A small image embedding model, trained from scratch.
Training: muon at rate 0.0044, batches of 512, held-out accuracy 75%.
Data: trained on photos of arthropod specimens (BIOSCAN-5M), 37.3 epochs.
Rows from block 8 of a small image embedding model, named by matrix and row number. Rows with one number belong to one neuron. Each number is 50 + 15 x the weight over its row's rms, rounded and kept within 0 to 99. All counts start at 0.
After each neuron's rows are labels from the 100 images, of 14848, where the neuron reaches its highest value: "top examples" is what is common among them. Only what is clearly more common there than usual is listed. The data: photos of arthropod specimens (BIOSCAN-5M).
# fc1: MLP up (model.blocks.8.mlp.fc1.weight, 512x128), inputs 0-42
# fc2: MLP down (model.blocks.8.mlp.fc2.weight, 128x512, transposed), outputs 0-42

fc1.33:38 32 56 58 64 47 52 54 54 32 62 50 44 71 31 58 76 45 58 95 53 22 62 69 55 64 54 59 17 53 54 59 59 25 60 57 57 43 59 55 50 56 52
fc2.33:55 80 33 62 54 56 54 28 41 50 56 62 54 40 36 36 67 24 51 47 52 43 69 33 71 40 45 67 49 48 54 25 83 47 47 54 28 76 50 67 52 45 55
top examples: class Collembola; order Entomobryomorpha; family Entomobryidae; class Arachnida

fc1.190:47 28 54 44 72 41 34 33 48 61 43 75 40 84 29 68 46 74 23 53 52 49 40 43 43 37 14 68 53 47 44 69 26 64 42 61 41 31 49 48 61 32 51
fc2.190:32 36 49 60 62 42 64 47 53 61 33 32 77 57 42 12 55 74 16 65 48 46 50 76 28 33 39 71 47 63 33 43 52 23 70 28 44 24 53 44 66 32 62
top examples: order Coleoptera

fc1.47:52 30 60 48 65 38 31 69 41 63 60 45 45 40 53 73 54 36 60 45 28 66 45 66 54 37 33 45 42 50 54 32 54 62 49 56 42 66 63 47 19 43 43
fc2.47:59 23 92 43 39 39 41 54 44 56 59 28 49 66 58 69 69 66 58 35 38 42 53 62 19 19 47 45 47 37 63 32 66 42 40 60 41 66 56 39 47 33 33
top examples: order Hemiptera

fc1.410:33 62 54 57 70 68 28 62 53 62 63 41 53 35 25 44 61 38 44 62 28 35 60 81 48 44 47 38 31 58 67 76 34 43 44 41 48 58 31 29 77 77 58
fc2.410:44 44 52 39 40 60 55 41 50 56 65 35 63 62 66 76 56 51 29 50 48 31 60 51 69 37 37 70 55 46 50 57 69 61 34 35 57 44 93 46 38 24 43
top examples: class Arachnida; order Trombidiformes

fc1.279:57 63 76 57 56 72 47 29 83 57 41 73 38 55 58 53 51 60 46 40 45 64 41 22 65 31 59 59 48 58 37 31 45 37 55 85 39 46 45 62 56 45 44
fc2.279:51 80 56 62 62 65 54 40 44 35 65 41 50 59 59 58 40 35 21 68 56 31 62 42 43 67 48 67 35 62 52 32 78 56 47 54 45 15 74 40 27 35 50
top examples: order Hymenoptera; family Bethylidae

fc1.256:35 57 66 48 18 49 38 57 60 56 56 42 17 60 34 77 58 62 41 69 42 68 71 54 56 59 52 47 55 27 42 58 51 52 51 48 63 71 50 33 59 59 49
fc2.256:44 47 61 45 52 37 67 45 70 56 46 41 86 48 33 30 76 64 62 45 30 36 98 54 47 66 48 45 59 37 53 35 73 61 53 39 33 34 54 45 15 32 46
top examples: order Hemiptera

fc1.174:58 43 67 56 37 45 46 73 26 63 81 55 18 65 54 16 62 41 43 74 54 45 57 34 25 69 49 51 36 56 37 59 57 47 50 22 64 35 26 51 52 58 37
fc2.174:58 66 63 26 41 67 35 71 22 43 51 66 60 63 60 37 77 43 37 52 51 36 50 57 42 49 67 72 42 39 75 63 67 51 52 70 71 33 88 35 56 59 57
top examples: order Hemiptera

fc1.387:11 23 76 28 68 73 60 35 55 49 39 55 43 66 44 64 40 39 36 71 50 35 54 50 36 60 61 43 52 67 42 25 60 28 50 48 45 57 43 36 41 45 27
fc2.387:44 57 36 49 58 44 33 43 36 53 62 44 58 36 36 35 42 61 34 35 58 70 01 54 51 43 47 57 42 40 69 46 46 49 64 47 49 28 66 41 72 33 56
top examples: order Coleoptera

fc1.201:44 77 64 48 21 48 68 47 17 77 67 52 71 51 59 47 69 40 41 61 49 37 50 76 53 58 52 36 40 64 68 58 38 43 67 52 61 35 20 73 55 59 48
fc2.201:64 22 46 37 58 56 61 48 45 35 42 65 31 61 38 28 40 43 35 46 55 60 56 55 26 37 27 46 38 21 67 52 78 49 79 50 66 35 92 50 62 28 63
top examples: order Hemiptera

fc1.204:63 58 44 63 56 29 80 40 53 40 45 22 41 48 28 41 54 69 68 59 48 69 78 75 51 63 44 49 55 60 46 65 53 53 62 48 65 42 45 49 65 45 42
fc2.204:31 28 62 30 41 60 33 46 46 83 80 66 54 37 65 68 40 37 31 47 49 15 33 50 53 21 54 63 51 34 64 39 57 46 23 57 27 36 90 49 28 43 47
top examples: order Coleoptera

fc1.433:52 31 59 72 40 61 63 13 73 49 55 59 32 53 18 50 55 48 51 79 54 39 56 45 41 36 34 80 50 19 37 39 91 34 28 44 47 40 45 28 64 50 66
fc2.433:56 43 51 52 54 34 46 55 48 51 12 57 71 37 39 74 59 35 61 79 23 39 41 50 80 45 52 42 44 49 46 54 35 51 34 38 65 64 56 53 22 23 52
top examples: order Diptera

fc1.134:55 44 29 62 57 73 41 55 43 38 01 45 44 42 71 49 60 46 74 51 49 29 41 55 36 64 29 42 32 28 64 56 29 43 39 59 57 56 51 38 59 55 25
fc2.134:43 57 76 51 64 79 45 28 60 33 31 44 86 48 51 56 42 30 67 61 46 57 31 46 45 51 43 26 52 35 32 44 46 47 54 51 48 40 87 26 57 47 33
top examples: order Lepidoptera

fc1.275:44 38 55 72 39 18 35 60 35 69 87 51 57 40 50 60 66 31 72 55 28 77 60 27 65 49 45 46 56 56 46 42 37 68 57 49 57 65 40 56 46 65 37
fc2.275:50 57 45 43 50 61 53 40 29 63 80 49 57 19 25 49 64 29 55 64 80 51 52 45 28 62 36 40 46 50 50 18 68 43 53 59 37 45 51 26 67 12 56
top examples: order Hemiptera

fc1.188:72 67 49 68 46 26 64 07 53 43 56 39 61 30 46 67 60 25 49 49 52 66 59 45 46 35 62 79 53 39 31 54 45 35 64 56 52 24 24 50 73 72 21
fc2.188:57 35 56 66 52 62 46 55 46 57 43 52 65 34 35 27 41 46 19 53 55 46 30 49 33 47 48 47 31 59 64 18 42 35 26 80 54 47 48 69 65 33 59
top examples: order Coleoptera

fc1.411:69 61 37 47 50 45 26 45 50 70 31 40 47 44 27 16 56 68 35 77 38 36 66 41 19 73 58 51 56 84 62 70 51 49 54 31 76 39 34 52 77 51 44
fc2.411:54 52 69 55 34 53 55 57 42 29 47 56 58 55 57 89 54 59 49 30 64 50 67 57 34 27 31 46 55 19 50 34 50 54 28 66 41 44 53 45 17 47 43
top examples: order Hemiptera

fc1.31:49 68 54 36 37 55 49 53 40 21 77 35 22 37 40 24 55 48 14 45 39 24 61 54 41 67 60 44 41 38 71 69 29 62 50 43 77 30 62 91 44 69 47
fc2.31:28 25 45 59 48 59 57 34 63 15 60 51 57 60 45 66 71 35 32 47 53 37 36 40 62 38 61 38 53 44 38 58 40 64 42 47 56 27 36 44 48 23 52
top examples: class Collembola

fc1.182:49 41 71 24 44 51 47 52 61 65 38 36 59 43 43 59 60 60 68 67 58 43 62 72 62 43 32 31 18 50 59 53 44 39 68 53 53 12 79 54 56 41 52
fc2.182:68 75 51 67 52 65 35 62 52 58 40 75 39 55 58 61 52 34 35 41 56 32 71 75 57 61 43 40 64 44 51 38 65 40 58 54 61 57 37 80 36 47 75
top examples: class Collembola; order Entomobryomorpha; family Entomobryidae

fc1.510:46 24 35 89 27 59 36 49 53 30 89 50 55 43 65 57 30 46 64 32 69 49 58 46 67 61 56 51 48 50 54 33 67 56 45 45 39 45 34 36 80 45 38
fc2.510:66 49 44 59 67 47 33 57 28 39 31 43 43 35 49 56 92 53 50 59 69 42 34 83 40 28 51 46 30 27 71 53 40 49 62 69 51 49 49 69 44 59 79
top examples: order Hemiptera

fc1.398:63 70 48 55 50 49 47 31 70 48 55 33 53 43 47 44 57 59 38 45 39 58 57 52 40 17 34 49 70 60 46 44 38 40 43 39 40 54 60 54 33 70 31
fc2.398:34 34 56 46 48 56 55 42 17 47 39 56 63 28 54 27 34 51 79 35 37 66 49 56 46 59 56 55 33 62 69 29 78 47 45 72 63 45 60 43 48 42 46
top examples: order Coleoptera

fc1.505:46 33 43 64 68 47 54 44 34 53 40 54 00 52 42 33 41 56 53 34 61 56 61 65 68 66 67 35 72 61 34 40 53 60 47 39 47 52 48 73 40 50 42
fc2.505:40 31 53 67 51 53 61 49 73 61 38 34 75 59 52 36 60 49 60 59 50 35 27 56 35 56 60 58 46 39 63 45 51 80 51 56 76 42 29 25 53 40 58
top examples: order Hymenoptera

fc1.259:61 38 35 35 54 57 40 28 66 70 68 57 38 48 70 70 54 65 66 55 47 48 87 42 35 74 57 47 62 62 62 61 55 44 58 63 71 53 21 56 72 82 51
fc2.259:42 52 50 54 56 28 58 60 43 17 40 46 52 58 39 28 51 44 61 43 47 38 22 68 45 32 58 96 45 58 68 33 82 62 74 62 28 38 55 30 54 43 64
top examples: class Arachnida

fc1.0:48 36 44 50 58 76 21 75 44 55 59 40 32 66 40 62 57 65 51 53 58 17 72 67 65 62 41 35 72 36 72 39 35 56 49 48 64 65 53 45 38 56 59
fc2.0:50 46 45 59 17 52 55 67 60 61 37 66 36 49 56 43 34 41 55 61 29 87 42 67 41 47 74 35 51 52 67 35 66 41 97 56 65 43 70 31 47 30 66
top examples: order Coleoptera

fc1.284:39 43 54 46 50 70 35 44 73 65 38 40 25 63 51 74 37 53 47 50 07 54 68 62 48 56 73 44 50 34 69 52 42 39 29 45 31 58 68 49 57 49 49
fc2.284:32 53 88 84 47 28 74 44 19 33 56 34 73 44 41 38 47 45 56 70 62 64 42 45 51 68 26 62 57 62 71 62 79 54 78 56 52 34 68 55 35 32 75
top examples: order Hymenoptera

fc1.391:69 43 33 45 56 67 62 45 42 67 56 47 39 50 48 39 61 51 52 71 45 66 39 56 35 79 42 41 36 71 33 61 41 67 48 21 45 43 53 31 51 60 21
fc2.391:61 68 34 58 51 53 51 36 53 55 50 58 35 59 15 48 43 52 60 65 62 45 57 46 52 74 33 69 58 74 45 40 62 65 32 53 57 53 63 30 34 56 29
top examples: order Diptera; family Drosophilidae

fc1.436:39 39 64 42 44 41 87 48 41 77 34 59 29 39 51 36 88 52 38 75 45 49 43 56 42 38 57 49 58 53 59 46 42 63 41 45 28 63 57 47 56 58 46
fc2.436:52 66 43 53 61 37 51 59 45 51 24 39 40 56 37 42 44 35 61 44 53 34 67 63 22 36 57 38 64 65 62 23 46 60 19 58 40 68 41 48 65 33 67
top examples: order Diptera; family Drosophilidae