Rows from block 7 of a small image embedding model, named by matrix and row number. Rows with one number belong to one neuron. Each number is 128 + 32 x the weight over its row's rms, rounded and kept within 0 to 255. All counts start at 0. After the name is the row's rms in percent of the matrix's.
Before each neuron's rows are labels from the 100 images, of 14848, where the neuron reaches its highest value: "patch colour" is the nearest of a few named colours to the mean colour under the peak; "top examples" is what is common among them. Only what is clearly more common there than usual is listed. The data: photos of arthropod specimens (BIOSCAN-5M).
# fc1: MLP up (model.blocks.7.mlp.fc1.weight, 512x128), inputs 64-127
# fc2: MLP down (model.blocks.7.mlp.fc2.weight, 128x512, transposed), outputs 64-127

patch colour: grey
top examples: order Hemiptera
fc1.367 107 [166 122 164  93 118 170  94 112 160 165  70 154 131 120  37 129 131 163 135 111 161 156 164 143 153  86  95 123 101  91  85 148 146 144 199 144 150 109 150 150 122 137  99  73 127 141  94 172 136 134 139 150 177 174 109  24 143 111  66  95  81 138 141  99]
fc2.367 101 [133 161 115  95 154 156 134  90 172 139  47 155 105 139  80 160  98 180 124 147 140 128 161 135 111 144  92 105  84  98 117 105 128 105 150 123 122 111 117 210 123 148  84  85 116 131 134 181 193 121 183 193 174 177 126  76 162  74 119 116  93 149 142 156]

patch colour: brown; grey
top examples: order Coleoptera
fc1.467 226 [129 114 132 130 116 158 124 151 168 188  99 114  96  90 137 155 111 175 135 170  76 141 146 151  87 123 106  72  60 143 126 182 109 121 191 145 102 105 110 168 160 165 139 217  83  86 144  89 115  77  80 105 141 143 193 107 100 153 169  98 139  80 171 136]
fc2.467 230 [122 194  88 162 113 135 108  69 132  88 127  77 150 141 108 180  86  76 124 101 130 107  81 126 172 152 140 111 153 126  67 120 129 147  91 151  77 158 102 107 116 120  78 119 172 142  81 157 163 157 130 144 156 126 109 140 186 188  73 185 112 153 161  95]

patch colour: grey
top examples: order Hymenoptera
fc1.322 023 [157 129 125 177  76 118  88 133 133  98  62 129 130  65 100 136 187 114  69  89 148 127 133 142 106 150 108 174 149 137 150 134 160 109 177 203 122  88 123  84 161 163  82 131 119 118  96  86 171 133 132 116 141 131 207 147 158 134  98 152 154 157 110 159]
fc2.322 022 [114  94 141 104 166  74 156 121 118 151  86 138  87 189 195 185 117  96 176  92 115 136 101  91 116 123 153 102  96 101 107 133 120 150 156 135 138  61 137 188  90 110 150  92 149 141 108 185 107 153 151 163  93 101  93  85  71 177 125  73 108  95 162  70]

patch colour: grey
top examples: order Hymenoptera
fc1.93 075 [127 162 140 124 154 105  88 140  76 143  89 136 127 172 143 149 104 133 128  81 129 177 144 159 137 159 119 128 118 161 114 120 103  97 133 121 130 116 101 183 135 105 184  94 144 148 109 170 129 150 144 147  94 148 103  62  65 108 119 150 114 123 209 153]
fc2.93 069 [147 125 123 123 142 121 122 120 135  96 106 101 122 120  76 100  98 146 121 100  92 177 182 168 133 125  83 125 181 150 168 130 157 133 146 137 158 145 173  94 116 136 146  95  71 125 143 126 154 136 126 148 131 156  87  84 130  98 101 147 123 165 155 144]

patch colour: grey
top examples: order Hymenoptera
fc1.277 073 [150 151  71 154 147  98 122 137 118  70 169  74 133 167 159  99  83 124 122 107 153 145 100 128  64 115  80 178 111 137 152 111 107  77 153 139 185 165 148 145 154 154 118 120 146 151 103 128  83 148 156 107 123 153 128 189 170 109 100 157 122 193  51 195]
fc2.277 076 [ 80  89 150 120 188 141 169 150 162 144 105 165 125 167 164 141 152 114 119 189 148 182 145 118 196 125  88  92 146 160 118  84 127 144 164 137 104 142  81 153  88  54 179 139 109 109 113  99 101  94  69 107 102 120 135  87  91 150 189 116 173 121 146  72]

patch colour: brown
top examples: order Hemiptera
fc1.418 017 [ 72 155 171 117 118  79 172 158 108  93 159 169  51 143 140 116 166 179  96 156 138 133  96 114 204 136 111 134 169 122 163 104 163 145 162  92 186 140 104 104 155 150 103 135 139 174 189 125 129 133  91 149 119 154 126 111  75 158  89  72 141 115 170  91]
fc2.418 013 [158 133 118 105 145 141 151 183 126 170  64  92  96 146 109 126 150 118 165  99  94 152 146  91  99 132 141 114  52 131 124 153  98 144 113 171 132  96 140 166  36 126 144  91 142  70 147 127 127 180 175  98 171 125 152 133 139  80 116 130 178 142 112 114]

patch colour: brown
top examples: order Coleoptera
fc1.98 160 [ 63 103 108 137 143 135 136 114 127 107 145 142 137 105  99 151  92 153 176 121  90  72 167 178 194 119 126 128 134  81  80 158 137 177 154  54  60  93 152 133 164 154 115  85 133 173  97 113 139 160 101 114 163 122 143 165 151  75 130  96  77 124 103 124]
fc2.98 145 [103 119 122 132 126 143 110 167 135 119  88 112 138 125 139 173 103 123 201 158  79 154  82 122 124 177  73 113 101 116 145  93 148 154 116 126  84  82 126 152 169 125 124 110 158 103 112 128 127 116 135 117 148 134 149 130 166 143 138 117 193 127  88 100]

patch colour: grey
top examples: order Hymenoptera
fc1.502 032 [116 134 155 138  91 132 129 138 215 126 104 109 158 125 138 123 166 156  94 117 174 120 168 186 175  59 134  99 135 127 148 111 231  79 111  93 153 193 154 113 113 157 113 135 187 124 126 122 130 150 133 115 128 106 123 147 150 166  90 175 123 104  97 121]
fc2.502 027 [111 165  58 142 147  72 176 141 135  98 136 147 151 149 106 174 127 174 110 145 136  68 118 125 180 104 184 112 125 127  87 137 194 150 101 152 167  95  90 127  70 165 129 112 104 150  78 147 143 101 159 100 139 154 129 106 164 105 175 122 105 108 188 179]

patch colour: brown
top examples: order Coleoptera
fc1.359 245 [110 186 125 127 117 130 135  79 107 135  97 143 104 160 145 220  86  88 162  86 120  77 136 185 116 162 182  95 126 114 156  87 137 108  93 155 141  98 110 133  90 106 204  93 117  94  77 192 167 120 159 161 122 140  78 114 167 198  74 162  93 146 121 142]
fc2.359 267 [123 188 101 136 143 133 115 135 118 116 129  90 141 147 139 209  93  68  98 127 180  64 159 134 122 139 131 139 139  83 148  86 128 139 107 107 152 159 136  87 112 114 142 112 117  75 111 171 129 169 194 111 153 137  90 185 114 187 127 181 127 180  74 102]