From a checkpoint of a small image embedding model: muon at rate 0.0044.
Rows from block 8 of a small image embedding model, named by matrix and row number. Rows with one number belong to one neuron. Each number is 500 + 25 x the weight over its row's rms, rounded and kept within 0 to 999. All counts start at 0. Numbers have three digits each. After the name is the row's rms in percent of the matrix's.
After each neuron's rows are labels from the 100 images, of 14848, where the neuron reaches its highest value: "strongest on" is what is common among them. Only what is clearly more common there than usual is listed. The data: photos of arthropod specimens (BIOSCAN-5M). In brackets: how many of the 100.
# fc1: MLP up (model.blocks.8.mlp.fc1.weight, 512x128), inputs 86-127
# fc2: MLP down (model.blocks.8.mlp.fc2.weight, 128x512, transposed), outputs 86-127

fc1.33 265:474512511467484503503491532505505500510479503499499504453493474474484538486485494520460521509524484449526460475507531543494498
fc2.33 287:544499508481505532504511511512501467527509524495514504456441495492523476491534458468486502491536508536481550509476512516499477
strongest on: class Collembola (35); order Entomobryomorpha (33); family Entomobryidae (31); class Arachnida (26)

fc1.360 155:544489467500545512476495488492496488506459533490496528495513489538518524505534496518530494419491521496490548512506486530479488
fc2.360 143:483479513498467493471502524535514475495510476511513460443527522449519511475441527496473492500470507543464537495490494524520504
strongest on: order Coleoptera (39)

fc1.204 039:476524500523492455553499504484499475507501544503499489518449482525496553520507501481518493557456482503456465513467487514501555
fc2.204 036:535473538486529537432500479516467518488517511521485528465538515486533463500486488521484474471512519528516482490529522494496494
strongest on: order Coleoptera (38)

fc1.134 138:491568485492522518506534512521460541513509500463487505490519550504511495464470502520477513475486539505459464492465473530496506
fc2.134 133:505513540508514479512520455488489475491473466516514527493528528510520513529459471528463541493526548461485458492484475506491465
strongest on: order Lepidoptera (31)

fc1.259 068:468503501532502510525498460426521478487493512495440484503483487519498492487476476481453480480433520514517471539505493487540494
fc2.259 064:542492501471487513533513515509496517502510495483541487465494465478511475511477541536513478499486470492539502473493513503482513
strongest on: class Arachnida (28)

fc1.381 134:509490488559494522459546463516543507469510529473508501487505505478509497488484542483456565597454480495499499456508535458483493
fc2.381 128:519488520516478567465500473507476501532514499524514515509490512481481470502504492499471491524469446530486500508507536467455496
strongest on: order Hymenoptera (55)

fc1.31 109:513506510529463485537509530469524528460514520504516527504524496506536524484514478472483484494478465558531491490485505513526500
fc2.31 114:506519533533481483494464511517502465511499460539516520451461528477514480538467509518506488476521514476488522483499487545505530
strongest on: class Collembola (30)

fc1.410 092:478559480499526494495433502464496482492505527430540501513439487508520455491502508508522512542498496446523517487492520500523503
fc2.410 087:492452522513470506511530537473556530521479487522521508466524497452510487511476502458493424505502534559486472502478475517481491
strongest on: class Arachnida (42); order Trombidiformes (35)

fc1.149 065:488501509511464473535471538518504476529481493525516475490523511514531512519512481476496515446521489508510485538511470536498486
fc2.149 066:527492521500500520482523485520471503469516475526539495487484533488470464490491519536512516545502479517514495434517550482481511
strongest on: order Hymenoptera (51)

fc1.433 219:498472521519506524475524530468470500532482526518485481491502495484518506554506505555523534489489472522465497534487568480510499
fc2.433 197:496486501474452518521520488490503470513539508506496516458507491548483443529487493498513513496499540535505491536534495509493464
strongest on: order Diptera (68)

fc1.269 038:528543516496490467520510527490488523529504537497482458513525488533496522531503477510498493551487522509514461502471481485507500
fc2.269 040:483526488506469508572509511501498484543494519528490453532478481508454552508529507485482501491462484532508474514456491529501485
strongest on: order Coleoptera (36)

fc1.201 029:526519499509484519545549468534497469517510454511548459481487510502473476516486482485512529447509518483520499537534481499485510
fc2.201 027:505524517474554512479488476530478509463523474508496523544501471479517495566479465494490489508477528441471502501500508516492499
strongest on: order Hemiptera (37)

fc1.275 079:541500498465461472506511504473499512523495498492512441462526492538521483468500527496523480504528451516530493518515472509523469
fc2.275 076:495529525471526505457520510526487492442487523498490502429516498457524499494468517495502514491505500481518492505520479490505547
strongest on: order Hemiptera (30)

fc1.47 188:510478486512497509507501485504497548483511553496508497528497513492460487537485494534457506474548505492534516495496517511509582
fc2.47 191:489531542454504539549532520500487548487495547495499494516519500499500511530493477496445501508481466474512478482477497493523532
strongest on: order Hemiptera (28)

fc1.282 250:506508487501497497547506500497480510501504480497514500487477502487532487436549539561500473489481497510477524490494491478504495
fc2.282 269:520527485485493520525515479553476494535461487487508544501522454470506524483482502486447457467516523453481495487460462440501509
strongest on: order Coleoptera (36)

fc1.436 245:515487498492498477478472489476511485556478484498532497529487535501462500560503512538523522477490457513525490472498549503573517
fc2.436 247:470471502501483505460487458442475523532484515516501506541531523519518488543507496484521519463485473508543470508487487508553520
strongest on: order Diptera (81); family Drosophilidae (41)

fc1.483 032:517511474493513489522519487488504494488507514483493440528528478474482497490492515502515468483489503506520518475525535506513463
fc2.483 030:509504502477521500515497487502485484494496456490525460515542462514486482451524515516501500482502540492484504482546563508522518
strongest on: order Coleoptera (36)

fc1.0 117:483531481523503476463500459523472457498484432474461515517488480498499485465514508514540525426467532487463544483502483526490493
fc2.0 105:494491484497516521483466462540519488494477502495489492497533487470478499472531520555501491492503506503515482459514535518482500
strongest on: order Coleoptera (37)

fc1.174 092:501499485501484504493438497474519495465499505528504539507567439520517501469509507474521454535498525528498510563513509474496486
fc2.174 084:482478501492525476521502522492481472456506496513471457474498483507526556537533484482483481439496510436488505489474518486473508
strongest on: order Hemiptera (37)

fc1.411 158:490454532533541516495464505495511455499498539499472504508475459531532465502517526460543478479471513507492501514544480498495467
fc2.411 163:495502507483489502507542515504501577494499456506514524470474562467486513526504492527467486489513477495520472518432500502520512
strongest on: order Hemiptera (28)

fc1.391 260:557473451478477490466505486518512485548433518492511509516531533469500481556475492489480539451513460513522526490453534499511521
fc2.391 264:549480496496523527512480489484489489521458497482492562512561520471528453561497497506508498468520476518472492477432513471493541
strongest on: order Diptera (61); family Drosophilidae (37)

fc1.510 122:490499471518510506493485506473494492532525513550489520477517537494506456536490491489512508485468468510485506461528518471469521
fc2.510 124:560496539479472479467494529516511498491506460532507503517487485479493484474500506502509477519532487465460535501487519539483485
strongest on: order Hemiptera (28)

fc1.256 017:467457512499505523486480502500523468500495510492417481506500499545489500487456482515486511515473519497511495492497474505499500
fc2.256 014:504456473485472479521551498476489505491525478507493556499500512505471523519514501463531510537494485489508501477479512481492489
strongest on: order Hemiptera (29)

fc1.182 260:492502512511496526531492507504489469492476467488490494449540484490495516478471504573462496503499493438529479481519511520497480
fc2.182 271:525528527496510467476506528532448479483496517532483499509508493470525480467515469527500489480533531529521503443485494523463513
strongest on: class Collembola (50); order Entomobryomorpha (42); family Entomobryidae (39)